{"spec_augment": true, "num_classes": 13, "mlp_ratio": 4, "fused_qkv": true, "bias": "none", "pooling": "mean", "residual_init": "none"}
Rows from block 5 of a small sound classifier, named by matrix and row number. Rows with one number within an expert belong to one neuron, the router's apart. Each number is 128 + 32 x the weight over its row's rms, rounded and kept within 0 to 255. All counts start at 0. After the name is the row's rms in percent of the matrix's.
Before each expert's rows are labels from the 100 clips, of 14848, where the router gives the expert most weight on average: "strongest on" is what is common among them. Only what is clearly more common there than usual is listed. The data: synthesized solo parts of chorales (CocoChorales).
# router: router (model.blocks.5.mlp.router.weight, 32x192), inputs 0-191
# up: expert up (model.blocks.5.mlp.up, 32x192x192), inputs 0-191
# down: expert down (model.blocks.5.mlp.down, 32x192x192, transposed), outputs 0-191

# expert 16
strongest on: cello; note A#3; note C4; note G#3
router.16 081 [101  90 158 167 132 120 143 147 115 108 154 151 136 137  93 133 102 130 116  76  80 140 129  83 137 184  81 105 134  75 119  79 105  90 134 123 150 140 109 135 107 161 114 105 170 105 108 180 111 151 177 153 135 125 142  88 151 146 176 148 118 144 128 143 132 102  87 154 143 154 148 123 111  88 137 114 113  97 188 118  90 170  99  64 133 158 135 162  97 182 136 138  97  99  97  93 114  87 138 153 191 152 144 197 134 131 110 138 178 103 150  93 143 148 134 173  91 129 152 172 140 148 149 146 129 167 192 157 163 143 119 124 130 207 144 124 175 128 119 119  72 105 124 105 172 133 105 129 170 113  31 155  97  94 104 109 174 122 163 108  72 159  86 152 150 159 184  85 139 199 102 102 129 140 109 123 156 144 187 147 119 106  68 110 188  94 125  95  62 151 207 195]
up.0 054 [158 139  64  99 119 167 114 155 198 112  85 142 147 124 114 121 153  59 140 143 191 108 144 144 164  70  82 185  96 122 171  77 190 197 111 153  95 127 113 144  96 100 124 132 118 148 213 126 160 127 104 103 116 129 176 102 124 108 107  70 164 183  98 109 129 120 180 140  68 122  97 139  97 143 165 130  83 131  74 156 102 132 107 125  72  67 117  98 133 119 157  95 153 111 167 177  99 138 130 152 131 122 136 124  84 159  77 132 141  92 115 147 125 140 117 132 107 111 157 137 117  70 161 142 188 138 143 138 118 142  92 116 138  59 148 115 149 140 223 111 123 144 115 174  81 100 180 127  85 112 140 103 144 184 107 173 171  92  74 152 128 129 141 130 131 156 101 134 161 152 143  80  85  68 120 172 178 131 148 189  81 133 119 160 110 115 128 156 123 149 146 128]
down.0 098 [194 243 138 105 147  88  52 126 135 163  82  55 122  23 156 198 111 142 183 169 157 101 139 121  91  87 152 103 102  88 162 141 133 168 114 138 104 138 155 125 160 158 180 242  94 149 128  99 142 129 102 138  80 150 112 141  72 149 156 105 152 124 134 143 122 153 156 125 134 106 144 105 119 143 153  87 114 126 110 143 120  86 160 126 116 149  84 116 154  98 115 100 164 182 139 141 109 120 115 102 131 154 125 184 108 155  94 122  84 108 109 106  98 164 105  86 149 129  96 169 114 110 108 149  87 130 135  58 115 144  91 138 185  87 121 159 155 186 139 145 192  88 182 142  94 144 163 133  98 116 137  97 145 147  78 149 104 137 140 212 148 111 109 118 149 125 166 155 140 130 134 109 147 156 145 163 102 116 149 109 100 154 117 139 162 128 128 168 140 150 129  91]
up.1 067 [131 146 124  91 125 117 138 110 134 149  87 146 130 122 120 197 199 113  90 125 126  89 149 174  84  81  97 152 155 174 188 139 191 123 137 127 146 155 133 107 149 100  90 133 137 112 192 111 145 115 114 122 107 123 149  99  66 176 135 148 156 196 122 119 135 157 128  56 103  91 145 158 105 118 155 181 101 154 119 164 191 124  95 115 141 136 172  84 116 107 128 111 173 137 122 150  95  75  66 105 190 102 124 140  36 152 119 169 105  98 158 163  72 127  64 118  85 121 155 147 154 103 118 136 159 105 120  90 160 193  75 140 111  66 150 142 116 176 176 101  85 156 110 124  82 134 134 153 125 144 187 152 121 145 100 130 110 195  69 123 139 189  98 131 172 104 138 194 115 148 166  91 117  94 144 126 155 105 131 128  97 186 100 119 134  97  98 104 132 139 159 104]
down.1 099 [175 206 132 112 129  66  63 130 153 148  59  51 145  31 160 195 128 144 180 142 141 116 134  90  81 100 153 130 109 113 155 105 155 166 116 123 100 149 157 128 173 177 158 216 106 149 148 145 151 146 112 136  63 133 125 117  74 159 150 139 142 136 130 129 127 142 134 134 126 120 130 101 130 147 166 132 119 121 120 122 138  70 119 135  95 126  96 159 161 134  96 115 165 194 149 157 104  90 112 116 146 139 124 180 133 139 115 111 124 101 104 112 102 143 131  75 150 148 120 141 121  89 134 156  75 133 126  62 107 153  97 119 189 111 118 168 131 190 127 160 200 128 171 151  82 140 180 140  96 112 144  95 138 164  61 145  98 138 144 213 152  97 101  97 177  84 149 175 147 123 127 112 152 170 163 173  85 112 154  91 106 162 106 134 168 101 109 163 139 169 126 135]
up.2 053 [131 135 156  45  79 176 131  82  69 135 107 125 171 133 126 118  79 119 140  93 113 142 139 201 147 137 134 121 169 150 103 142 134 159 120  92  94 109 113 112 143 114 116 141 110 100 116 120 146 130 114 103 154 107 125 111 113 120  99 117 147  80 119  86 125 116 175 123 126 146 158  96 141 114 185 144 141 154 136 129 114  85 154 120 123 201 123 174 157 173 120 168 182 145 143 112 130  79  91 145 131  71  96 158 154 106 192 155 133 208  79  74 135 126  76 113 192 245 128 147 147 185 129 178  83 133  86 106 156 117 181 164 192 111  99 137  99 102  82 115 133 200 149 142 118 119 104 151  62 147 137 146 122  74 108 108 107 107 143 115 162 148 139 149  95 141 117 139 100  90 140 133 162 132 183 117 123 127 102  65 101 114 148  94 163 152 168 168 147 102  48 149]
down.2 107 [176 214 137 118 131  83  65 116 152 171  76  44 166  23 177 202 123 145 192 165 147 123 128 108  81 132 156 135 117 117 127 131 149 168 125 143 108 156 169 112 154 149 135 203  95 164 148 127 147 140 116 141  69 154 131 130  74 155 161 131 146 130 132 122  90 136 128 142 118 107 157 118 148 150 163 115  98 109 120 150 116  81 122 144  94  92 104 155 149 118  86 156 157 174 144 154  95 131 103  84 104 129 110 188 140 121 114 112  78  92 120 123  96 151 148  55 156 145 115 184 124  91  96 149  76 115  97  52 115 144 103 150 194 114 139 149 129 183 136 151 185 139 156 115  83 138 158 140  97 124 140 100 135 137  84 134  86 146 127 214 139 118  81 118 158  85 157 175 105 116 121 109 146 147 167 168  91 138 121  87 124 153 101 120 175 112 110 162 133 169 118 123]
up.3 146 [ 95  78 144 181 104 115 166 101  98 102 187 169 119 156  96  93 137 186 110  95  75 127 112  93 154 185 103  79 126  89 101 130  93  69 182 142 130 123 115 156 134 105 102 113 160 107  56 156  92 112 183 165 157 145 129 149 201  90 146 157 101 168 182 171 129 101  77 153 177 145 127 171 116 118  93 121 118  96 170 123 132 161 102  93 139 115 150 124 110 175 137 152  49 118 121  50 120 118 152 155 154 167 139 147 172 175 125 102 171  73 162 108 149 129 165 160 119 107 153 155 147 139 154 125 124 164 137 153 162 116 154  84  71 158  91 113 179  78 106  89 101 122 110  76 169 163  66 117 166 110  92 168 110 126 151  86 142 119 161 103 107 126 158 181 140 125 151  86 162 165  89  91 117 134 108 105 154 160  97 139 134  86 114 124 135 113 105  67 104 136 180 149]
down.3 107 [ 78  12 129 151 139 140 201 126 115  76 186 189 111 254  94  44 164 125  92 118 101 106 110 122 164 165 107 118 117 147  88 101 111  67 118 109 135 121 115 115 125 101 104  25 171  95 116 141  68 116 156 130 166 134 153 112 161  96 110 137 109 130 133 103 164 108  96 134 142 145  95 141 141 121 107 147 129 129 168  85 158 145 140 131 169 119 163 107  96 156 129 101  91 108 121 103 155 160 160 157 108 147 134  89 162 136 175 103 195 153 128 125 163 104 134 149  86 129 122  80 134 141 159 103 165 132 142 198 160 136 197 112  74 156  91 103 111  67 103 105  61 131 116 137 166  83  93 100 146 129  99 142 125 113 147 124 151 109 120  49 106 141 163 129  97 122 104  97  99 114 132 144 124 101  89 115 148 144 111 135 156  80 134 122  95 152 120 129 121 106 130 146]

# expert 3
strongest on: trumpet; note A5; note G5; note F#5
router.3 104 [125 111 158 157  69 177 179 147 163  92 145 146 129 112 142  86 123  98 148 107  83  80 129 151 162 117 169 144 169  67 131 106  74 144 113 173  93 166 141 159  97 104 185 121  90 140  99 163  99 125 136 116 118 143 156 143 104 132 125  96 108  71 202 123 129 173 129 140  89 186 111  89 155  59  72  45 168  94 137 119 131  97 115 124  79 127 165 164 100 118  73  87  96 111 110 134  92 138 115 154 173 136 131 110 112 111 163 119 175 183 101  89 164 137 176 110  85 158 113 121 117 123 100 136  82 106 164 166 161  84 173 130 151 114 105  99 109  94 117 169  75 126 135 108 161 115 143  66 126 109 115 105 147 153  74 101 127 152 115  51  93 146  89 129 109 132  88 145  75  90  86 138 164 101  94 153 159 149  96 112  79 159 188 131 148  67 126 125 136 155  74 166]
up.0 123 [188 120  91 156 123  86 129 126 133  96 122  51 120 120 139 137 126 129 171 119 111  98 157  87 113  96 129 140  83  94 131 110 137  88 116 128 153 170 164 102 119 162 133 108 140 159 147 144 113 151 114 107  65 156 122 155  80 204 198 148 129 140 162 119 142 145  69 118 133  74 127 137 129 126 142 103 131 100 203  83 158 101 111 161 127 115 122 133  75 157 136 121  98 150 116 116 120 148  70 187 129 199 133 116 167 156 145  94 144  96 131 125 124 210 126 111  91 130 106 109  84  13 166 170 147 141 175 124  71 136 138 103 127 118 104  99 129 215 102 135 137  93 152 160  69  94 198 113 118  99 100 105 134 170 107 168 127 146  89 170 125 129 115 116 151  99 115 171 114 131 135 121 127 132 127 147  76 117 127  69 108 166 114 160 172 110  22 104 115 140 158 173]
down.0 080 [122 107 151  85 155 114  98 103 107 116 123 146 102 162 147 137 138 116 114 151 123 111 146 116 104 119 142 114  83 150  89 138 137 136 112  68 132 146 139 120 161 131 136 133 182 106  90 144 107 137 132 119 124 119  46 130 147 126 102 168 140 199 160 130 161 184 131 145 149 134 126 116 128  90 151  70  78 173 162 111  95 139 102 148 138 157  65  66  97 144 217  92  79 138 147  59 146 135 115 174 131 155 164 129 159 255 162 117 128 151  73 118 129 121  91 140 130 140 136 101 151 106 119 158 120 149 105 156 109  93 144 186  41 173 113 170 180  76  98 141 154 163 122 138 123 111 152  87 111 101 140 203 135 114 185 111 102 110 155 116 152 132 231 101  81 135 104 105 198 123 112 171  79 154 137 130 127 138 132 110 136 133  58 119  84 105 109 128 131 115 102 156]
up.1 128 [152 193 148 132 121 164 136 136 140 190 151 157 182  59  88 114  96 118  76 128 151 155  69 151 117 128 144 129 162 118 130 141 134 141 128 135 173  91  87 118 114  96 121 160 109 150 122 127 161 114 144 141 136 132 126 133 176 132  79  99 110 115 127 118  85 108 179  87 138 137 138 109 150 193 131 203 154 128  78 184  74 154 200 111 130 154 134 149  94  55 111 186 133  87  81 142 119 184 115  88  80  31 139  92  96 113 151 123 114 147 175 114 129 123 144 146 168 141 112 171 130 171  74 143 116  46 114 135 129 115  83 104 147 137 184 151 107 133 192 126 109  85 132 104 177 131 105 160 148 215 191 115 142 119 132 106 129 126 163 152 144  76 124 111 131 130 116 111 121 120  98 109 125 133 118 136  56 161  87 139 144  78 130 177 136 125 160 116 164 121 103  56]
down.1 119 [149 156 141 134 134 145  68 109 111 127 105 124 157 153  95 130 109  96 109 132 173 121 110 143 111 104  78  37 126  94 141  98 131 147 119  30 149 166  82 101 135  98 107 162 211 126 132 131 159 119 145 142 159 112  74 118 137 121 118 190 178 200 117 102 180  94 163 124 131 114 127 157  64 144 201 119 147 108 113 134 133 132 162 112 140 126  88 152  78  81 206 109 122  83 114  96 110 114 147 160 139 105 140 117  96 190  77 162 111 159 143 163 137 167  87 159 128 168 161 113 146 147 160 138 131 113 142 130 101 173 107 102 114 132 155 185 111 128 129  76 124  80 126 150 145 146  92 127 143 139 114 138  78  91  95 120 172  35 198 132 146 127 184 171 105 166 148  81 124 169 145 100  58 115 134 109 131 132 108 157 105  80  74 159 105 160 118 177 125 136 148 123]
up.2 090 [ 92 116 125 117  93 165 139 151 147 178 160 188 185 123 144 107 120 131 116 165 130 142 102 128 140 179 170 143 198 164 117 158  95 108 127 151 130  70 110 143 110 100 149 143 115 130 104 135 168 127 156 115 166 119 153 105 195 100  38 107 100 105 136 123  81 138 141 113 121 164  97 106 178 184 106 157 113 142  93 142  69 106 144  95 118  91 144 158 145 107  89 183 138 154 109 139 117 196 126  56 146  88 125  91 134 100 176 118 131 159 118 101 145  15 137 112 171 149 112 130 133 183  50 103 116  77  70 159 137 112 140 116 166 132 118 153 126 114 135 127  79 163 110 126 197 108 103 124 160 194 171 135 143 107 169  92 106 126 149 127 111  92 110 124 105  92 105 128  87 103 106 139 160 101 131 140  94 118  57 121 170  87 185 116 110 135 178 176 183 137  90 127]
down.2 114 [178 136 101 143  76 142 172 160 150 132 155 139 151  85  98 123  70  95 113  91 141 142 127 135 132  88 107 143 144 104 145  77 157 137 107 187 153 110 123 137  95 126 133 132  71 139 166 134 141 139 184 160 155 135 190  93 140 151 109  68 105 100 110 102 129  73 136 105  82 107 147 141 119 158 100 154 121  79 122 145 167 149 138 130 102 127 205 193 129 111 114 158 162 131 110 170  92 100 144 106  94 111  96 122 107  61  96 150 112 139 143 146 150 129 184 143 110 125 130 144 124 155 136  85 130 116 163  99 146 122 103  94 198 105 143  41 105 184 154 112  71  95 135 145 117 157 114 167 146 154 124  65 116 157  69 128 151 165  80 150 101  95  20 107 194 143 144 135  52 173 127 112 172  88 100 162 139 127 152 150 105 125 187 166 161 163 124 139 162 201 138 117]
up.3 082 [ 74  91 163 114 171 124 136 138 108 130 143 138 111 164 127 106 139  77  87 108  99 133 115 174 123 176 153 131 120 115 110 180 122 136 188 157  70 153 133 175 163  50 137  79 120 124  47 158  98 173 191 136 138 146 155 133 128 126  67 134 121 108 146  96 122 140 139 161 128  80 139 109 124  83  92  64 104 108 125 118  86 177 103 150 119 144 142 130 117 111 125 150  67 126 142 113 126  58 165 143 182  94 141 147 124 118 120 147 124 140 111  87 143  74 166 143 118 156 173 157 181 150 179 100  76 110  39 144 147 123 159 180 114 108 132 134 133  89 135 122 128 163  94  75 166 205  58 164 122  81 146 190 150  90 153 135 132 153 160  90 104 124 121 121 119 142 146 139  95 116 148 122 166 103 112  59 189 183 195 164 104 124 159 108 108 132 156 160 138 149  90 148]
down.3 078 [122 128  63 178 107 103 174 142 160 145 138 151 100 110 167 124 143 174 135 137 141 151 156  96 160 153 165 213 152 146 125  99 116 120 146 195 110 116 132 184 103 189 122 116  47 142 160  71 119 102  73 129 133 128 155  92 143 104 217  87  76  87 133 181 113 126 129 152 113 137 139 119 193 152  87 168 114 141  85 126 200  90 119 118 143  90 145 142 184 170  41 136 162 141 145 194 136 170  93  88 135 130 103 124 120 106 136 103 140 107 160 136 111 108 117  91 139 109 120 129 110 145  60 110 168 120 142 134 176 151 129 100 135 107 131  84  94 169 135 143 155 168 139 103 111 147 163  82 154 124 123  72 145 139 113 113  98 134  31 127  98 155  92 138 189 106 114 165 113 126 123  96 134 157 115 142 143 138 120 106 194 185 129  97 134 114 173  71 116  94 106 113]

# expert 21
strongest on: clarinet; note G#4; note F#4
router.21 107 [165  89 103 150 114 166 128 165 177  75 148 158 177 147  92 104  94 110 105 165 138 130 157 141 169 108 138 165 117 115 148 101 184 128  79 142 172  84  77 179  87 135 174  77 121  81 182 165 128 167 102  96 197  97 164 154 101 143  76  82 118  84 103 158 168 127  93  79 118 135 113 154  94 140  68 162 145  86 146 126 123 142 123 145 141 136 145 167 115 150 180 158 157 136 114 180 137 145  89 167 109 131 141  78 154 105 130 107 148 142 105 172 170 188 116 173  98  98 129  61  78 155 168 120 157 163 156 177 117 139  94 124 150 123 151  35 144 145 141 129 136  97 182 200 155  95 129 129 188 172 114  80 108 151 157 127 134  79  86 136 168 130  91 113 157 138 136 100  94 143 161 165 157  87  90 147 133  57 130 140  99 157 142 144 129 156 116 153 154 130 147 151]
up.0 085 [141 118 194  71  96 113  80 145 148  92 125  93 133 171 143  98  91 111 165 152 126  91 165  94 156 148 179 108  63 129  86 108 130 106 111 112  80 125 126 112  98 146 151 108 127 101 123 156 109 148 149 102 121 149 136 172 101 144 105 117 148 118 120  79 187 142 100 175 111  96 142 140 189 128 114 164 185 128 221  32 150 110 112 153  97 152 120 156 128 132 109 132  74 144 186 149 134 107  75 156 141 178  97 109 150 102 162  93 196 181 131 112 168 133 137  92 122 160 100 118  99 115 176 138  68 127 106 181  84 100 181 123 154 164  75 135  76 131  61 136 156 132 137 153 125  78 153 131 106  86  99 111 116 116 147 116  92 104 183 130 141 125 118 106 148  50 129 148 106 133 151 172 177 147 143 144  40 111 148  94 118  73 126  99 184 119 132 120 132 126 124 169]
down.0 068 [159 141 108 118  79 155 136 133 160 108  90 119 192  95 110 158 117 128 128 133 125 164 156  96 173  86 170 149  35 112  88 111 188 141  81 119 109 142  75 115  83 111 124 137 122 139 151 131 164  87 133  96  66  95 103 159 114 136 122  94  93 144 146 104 114 110 107 126 123 145 120 136  77 106 160 186 119  91 152  78 100  87 128 113 128 103  88 142 141 111 163  94 112 126  75 117  96  90 149 170  82 124 127 149 153 133 111 102 148  96 117 149 148  99  89 111 112  99  97 112  84 104 147 124 190 120 172 182 121 113 201  91  76 174 166 126 110  65  46 152 124 150 150 151  61  94 115 149 106  86 156  92 145 142 124 140 135 121 105 189 133 132 152 116 156 136  72 134 117 128 119  92  14 105 172 148 121 166 143  58  92 128 124 200 149 128 141 108  80 130  87 155]
up.1 133 [131  84 154 147 125  88 146 157 173  78 147 105 139 180 160  75 139 129 137 166 104  90 156  71 126 143 126 117 100 108 109  73 108  92 123 119 128  85 130 171  95 145 159  44 135  75 142 202  43 130 146  86 179 113 164 180  83 133 129  90 104 118 143 164 192 127 106 126 103  96 101 143 107 129  90 160 143 113 160 108 189 125 135 153 123 143 163 133 137 154  95 127 117 129 185 155 134 166 116 214 104 189 154 109 114 117 136  46 183 153 122 154 172 145 133 115  82  89 115  59 120 145 183 115 135 146 143 192 112 124 137 105 160 101 101 101  84 101 104 149 113  97 162 157 151  80 135  98 142 111  62 100 131 138 134 112 144 107 139  74 118 120 111 105 140  74 143 123  80 142 159 157 199 143 108 117  77  82 134 138  96 117 147 153 125  76 138 157 144 116 162 158]
down.1 104 [ 97  78 120 159 139  75 123 147 141 134 141 108 127 124 182 106 162 174 212 137 124 109  98  66 181 168 184 110 105 161 114 166 122  80 151 141  98 111 166 128 154 171  93 164 129 139 130 137 101 120  86 111 112 150 114 191  65  76 187 154 119 172 171 139  61 146  75 154 163 170 105 149 166 121 116 143 141  72 158 108 135  86 119  94 151  66 128 109 169 179 106 103  98 170 119 101 170 142 108 114  99 181 128 147 172 158 125  67 165  97 114 108 123  77 155  88 169 114 110 134 105  87 126 103  96 136  75 133 164 108 211 146 101 117  89 156 141 102  81 112 176 165 157 101 119 129 163 146 136  97 127 133 147 131 160 143 102 168 144 152 157 130 168 100 110 100 136 161 131  68 148 159 110 185 134  85 112 170 128  95 180 144 133  82 154  91 146 131  81 108 148 165]
up.2 085 [ 91 141 106 132 156 130 150  95  98 188 107  92  69 118 197 165 125 179 191 118 121 103 117 114 101 135 172 137 130 143  92 152 152 119 145 133  66 149 169  99 152 137 116 169  94 113  92  99 130  98  87 136  78 161 107 110 125  57 171 130 141 132 176 130  57 134 134 166 177 192 122 125 186 144 139 100 120 142 155 166 177  81 130 105  83 141 133 137 179 141  59 107 118 144 139  93 141 131 143 103 131 120 180 149 158 151 167 100 110 142 103  97 112  99 128  43 191 156 120 154 117 100  73 144  86 129 101 122 130 109 156 105 121 148 103 152 151  78 113 184 137 179  94  84 133 155 159  63 118  99 133 135 180  88 122 108 127 145 148 129 134 128 141 154  98  74 124 164 196 112 123 125 111 160 160 150  92 194 121  85 159 159 118  77 191  83 163  84  95 164 125 101]
down.2 105 [135 176 133  79 126 176 117 100 141 102  63 140 160 153 106 153 132 111  98 135 154 154 150 141 130 123 125 140  96 101 113  97 169 152 128 110 114 150  56 107  79  90 116 121 150  77 113 121 159  82 132  97 114  53 116 137 158 155 109 138 153 115 116 121 181  85 171 139 108 125 175  98  56 109 156 190 160 133 146  98  95 103 106 147 140 167  97 127 103  84 164 115 123  98  95 133  77 110 126 162 121  88 150 134 129 136 118 158 139 123 155 176 107 147  76 127  97 134 138 103 110 124 139 190 223  99 158 181  77 161 158 114  42 178 198 136 110 109  78 123 109 122  99 149  82 111  78 121  57 114 134 150 127 109 120 108 162  63 142 109 124 155 136 180 130 143 102 105 173 163 124 100  38  96 200 138 108  81 123  84 107 100  89 135  99 142 118 103  90 119  92 135]
up.3 099 [184 230  96 126  94 181 129 120 131 171 131 157 135 105  90 121  99 117  88 137 142 149 121 116 152  81  98 190 138 114 142  95 171 181  92 136 138 104  93 101  51 131 153 194 103 141 158  75 236  96 107 114 141  79 113 121 191 149 102  98 128 142  98 136 168 131 204 122  71 129 193 137 119 132 114 123 159 142  97 136 124 111 148 151 167  95 121 184 113 115 176 136 139  83  93 149 104 126  78 118 109  90 106  98 126  96 119 195  79 135 172 159 133 151  81 122 157 131 154 107 108 177 127 108 178  78 166 146 118 149 119  91 113 116 160 135 113 152 122 167 131 117  90 156 132 124 118 160 118 149 144 103 124 171 169 102 148  67  88 166 117 129 104 125 162 165 104 107 165 173 112  94  78  83 153 173 137  95 117 138 144 156 152 163 105 160 108 110 136 150 111  60]
down.3 088 [119 162 205 166 106 158 115 126 172 130 113 101 162 125  94 109 118  88 111 101 124 125 125 138  93 128 106 112 163 104 121  78 153 164 158 159 105 139 103 115 125 100  98  77 150 164 112 189 177 148 137 125 122 110 144 152  91 135 123 141 197 123 146 118 145  89 125 142  82 128 168 132 137 141 158 101 162  94 125 167 108  87 132 107  90 146 164 145  71  97 104 161 103 131 121  56  74 136 118 129 132  92 115 172 109 143 119 146 144 159 161 142 115 168 152 105 155 195 155 124 103 126 137 178  61  78 146 151 118 189  89  99 196  90 149 228  74 145 160 102  54  88  77 108 134 149 133 135 102 135  83 112 139  69  82 149 145 151 156  64  93 132  57 160 149 122 113 133 135 134 157  91 173  91 192 162 112 105 124  90 104 111 139 153 173  62 117 187 114 151 129 127]

# expert 10
strongest on: bassoon; note C#4; note A#3; note B3
router.10 108 [127 159 123 112  88 176 106 174 143 100  97 106 120  89 116 112  85 119 168 152 104  84 131 114 153 136 122 139  78 160  72 113 137 147 106 108 133 127  78 121  99 168 134 131 164  89 106 134 149  74 144  76 181 112 115 118 167 126  73  95 139  95 113  72 115 100 110 107  99 142 159 100 173 116 145 177 142 138 179  57 101  96  59 147 212 138 149 188 148 139 141 102 110 105  99 152  90  86  94  91 167  80 105  96 174 111 200 167 127 161 141 119  99  77  96  78 135 112 122  76  75 166 100 103 107 140 133 154 113  90 159 145 165 185 137  73 103 143  94 135 172 153  79 174 112  89 111 151  92 142 132 117 126 138  93 134  87  66 109 128 109 174 105 136 110  98 104 145 100 157 157 156 179  89 179 126 141 108 182  72 115  93 132  85 149 144 104  92  91 102 103 164]
up.1 089 [178 191 125 138 138 156 114 148 112  70 150  74  91 111 105 145  94  78 116 130 131 128 120 149 113 158  88 130 121 115 129 131  90 136  78 109 108 173 142  66 126 151 103 161 169 140  79 136 190  98 162 104 152 103 110 151 159 167 157 125 155 126  66  83 182 122 115  87  94 148 125 113 148 117 145 134 158 159 144 117 114 183 118 144 204 173 131 119 118  92 177  70  73  33 125 117 113  79 125 124 172  85 140  79 135 123 145 212  93 111 166 142 102 142 110 164 129 101 118  87 122 129 116 103 171 148 151 117 153 119 132 148 109 171 179  97 111 156 100 105 158 142 118 138 130 135  62 147 121 163 121 196 134  91  82 127 120  78  99 137 122 179 146 198 133 147 115  81  95 180 171 143 154 120 159  93 180 146 199  93 113 122  78  95  97 160 106 134 127  74 101 147]
down.1 084 [128 175 123 190 136 109  81 103 109 150 122 116 109 116 117 148 136 164  93 125  95 151 116 147 109 166  96 108 156 155 161 138 115 122 131  80 105  80 103 154 171  66 109 161 184  90 147  66 199  82 109 129 121 119  99 141 156  99 131 177 163 159  68 130  95  95 123 103 147 145 142 167 104 135 166 183 139 189 111 133 109 174 124 155 142 132  61  85 117 112 136 174 133  89 149  72 140 120 114 121 121  96 146 161 137 140 182 116 100  81 169 133  83 129 107 141 149 126 136 160 135 139 101 119 117 136 103  88 142 159  44 108  73 122 115 155 156 124 171 106 150 148 111 106 201 127  94 125 105 155 141 147  66 123 123  47 111  69  87 148 196 119 161 157  89 115 146  93 168 110 108 142  78 117 174  94 131  64 123 125 195  87 124 128 103 173 129 144  87  86 163  51]
up.2 086 [133 179 143 103 147 150 165 144  85  83 109 131  43 145 144 151 105  94 133 156 125 151 160 156 114 139 141 161  78 116 142 148  96 145 110 142  99 149 135 129  98 152 159 134 110 118 122 116  97 105 103 111 123  90 127 176 166 114 178  66 148  98 104 169 165 174 187 125 109 156 141  94 110  85  87 131 158 176 101 121 140 152 120 126 164 176 119 113 181 105 153  70 125  80 132 140 174 104 103 139 150  86 128 149 124  98 131 178 106  93 161 119  88 148  89 149 102  44 144 101 201 131 141 100 171 201 163 134 174 112 127 158  78 153 186  82 154 113  97 150 161 160 153 115  75 109  65  75 106 134 129 156 158 116  80  76 127  85  90 108  91 185 138 165 144 150 109 132 120 178 139 127 135 106 145 141 148 112 185 142  84 169 107 109  68 192 144  99 124  90  75  83]
down.2 077 [107 215 134 154 113 177 158  88  90 144  94 146 145 106 123 152 108 182 109 122 128 165 134 188 124 150 119 176 182 133 179 157 124 159 142 126 167 127  59 163 121  70 113 169 140 127 102  76 178  68 105 106 146  87 109 136 145  94 163 156 134 144 132 121  88  59 149 163 128 176 167 149  80 142 146 136 172 133  81 151 100 153 131 101 142 171 123 125 144  85 116 124 147  73  72  60 108 102 107  96 113  72 185 155 126 145 119 150  51  88 167 142 107 180 116 132 149  86 163 159 155 142 112 163 107 164  95 136 144 145  57  85 116 131 153 158 178 108 154 132 158 144  85  83 185 127  66 124 143 166 168 122  86 124 115  75 143 125  97 136 188 145 143 167 124 148 174 109 148 102 122 105 106 118 175 123 108  98 135 133 129 145 113 109 111 145 146 102  77 145 110  58]
up.3 083 [136 164 124  53 145 171 137 143  98 126  71 175  78 115 120 146 114 135 129 143 112  92 181 166 119 125 187 173  98 133 137 133 168 166 116 129 134 130 101 159  88 134 172 124  62  75 148  94 109  86 128  90 136 110 146 148 146 119 156  69 138  91 118 125 156 120 172 102 106 176 179  77 120 114  82 143 155 189  92 134 156 143 114 164 168 174 100 127 174 123 144  57 173  97 118 132 110 101 118 108 152  88 145 146 146  80 152 191  87 156 103 109 121 129  99 112 119  79 133  81 176 152 136 134 133 151 135 117 153  80 130 185 124 155 212  82 110 124 130 212 205 151 139 133  83  93  90 157 127 134 149 109 133 149  88  85  97 115  92 108 127 164  84 131 150 129  86 140 145 165 151 142 173 106 139 137 142 101 167 140  86 161 158 121 118 215 173  85 123 107  95  92]
down.3 110 [ 88 141 152 130 123 163 160 117 110 156  91 163 157 107 171 150 114 152 184 130 149 148 161 132 202 159 151 166 169 148  87 115  92 125 170 192 137 128 112 171  90 132 106 104  78 196 143 122  93 127 104 127 155 100 114 116 104 114 144 109 162 167 161 130  86 105 145 183  91 174 151 144 173 114 121  84 113 126 117 143 174  59 102  72 105 114 201 173 140 155  83 115 158 121  77 123 134 134 118 100 120 100 115 147  87 181 111 142 137 149 118 132 120 106 142  62 152 177 161 142 167 136 117 124  97  86 104 149 167 143 180 146 204  89 135  90  92  93 102 122 127 151 102  91  94 148 121 127 115 156 137  83 158 102 103 132 128 210 134  90  68 113  53 157 157 140 108 193  87  98 155  93 159 159 148 159 141 115 153 142 133 176 186 102 174 100 150  99 118 136  87 188]
up.4 069 [124  82 131 136 125 107 164 133 182 126 123 148 222 164 162 115 153 123 114 116 142 140 130 147  70 132 102 100 171 111 120 111 157 145 130 149 163 165 165 135 121 110 143  76 101 153 148 161 102 186 130 126 118  70 162  94  52 113 106 136 117 160 190 136 125 121 130 141 155 122  93 145  89 111 149  81  63  87 127 155  86 108  98  89  52 116 155 122 112 128  86 217 124 151  83 134  79 132 119 161 109 111 133 146  87 161  77  66 172 120  97 114 198 142 177 109 115 142 147 156 115  99 165 131 127 112 131 117 127 158 104 110 135  47  97 164 127 132 151 151  58 118 180 138 149 180 176  79 137 127 114 132 142 155 147 117 161 146 158  83 166 112 120 121 143 149 183 137 119 136  92  59 120 126 114 134  93 126  80 141  85 139 117 168 150  72 141 196 131 213 134 152]
down.4 091 [131 162 148 101 176 144 116 147 117 134 148 128 118 142 109  91 136 109  55 133 164 123  82 189  95 114 119 112 123 111 190 138 117 163 112  91 119 135  88 128 148 119 127 137 150  51 134 110 156 103 126  99 138 132 120 190 149 110 114 136 147 118 109 146 174 108 143 140 145 106 147 124  76 132 141 172 183 122 124 139 108 217 164 150 153 169  78  87 126  68 173 111 133  81 142 145 134 117 137 136 151 119 142 130 126  69 109 130  85  91 139 176 111 166 118 164 124  88 134 113 121 150 176 165 165 172 118 150 116 145  22 134  85 139 170 170 144 157 184 148 119 106 141 123 197 132  89 165 124 118 128 144 113 120 125  67 162  47 148 146 207 165 175 146  81 141 181  49 172 139 139 111  90 104 142 104 125 153 119 164  78  78  46 135 105 147 122 144 125 106 148  79]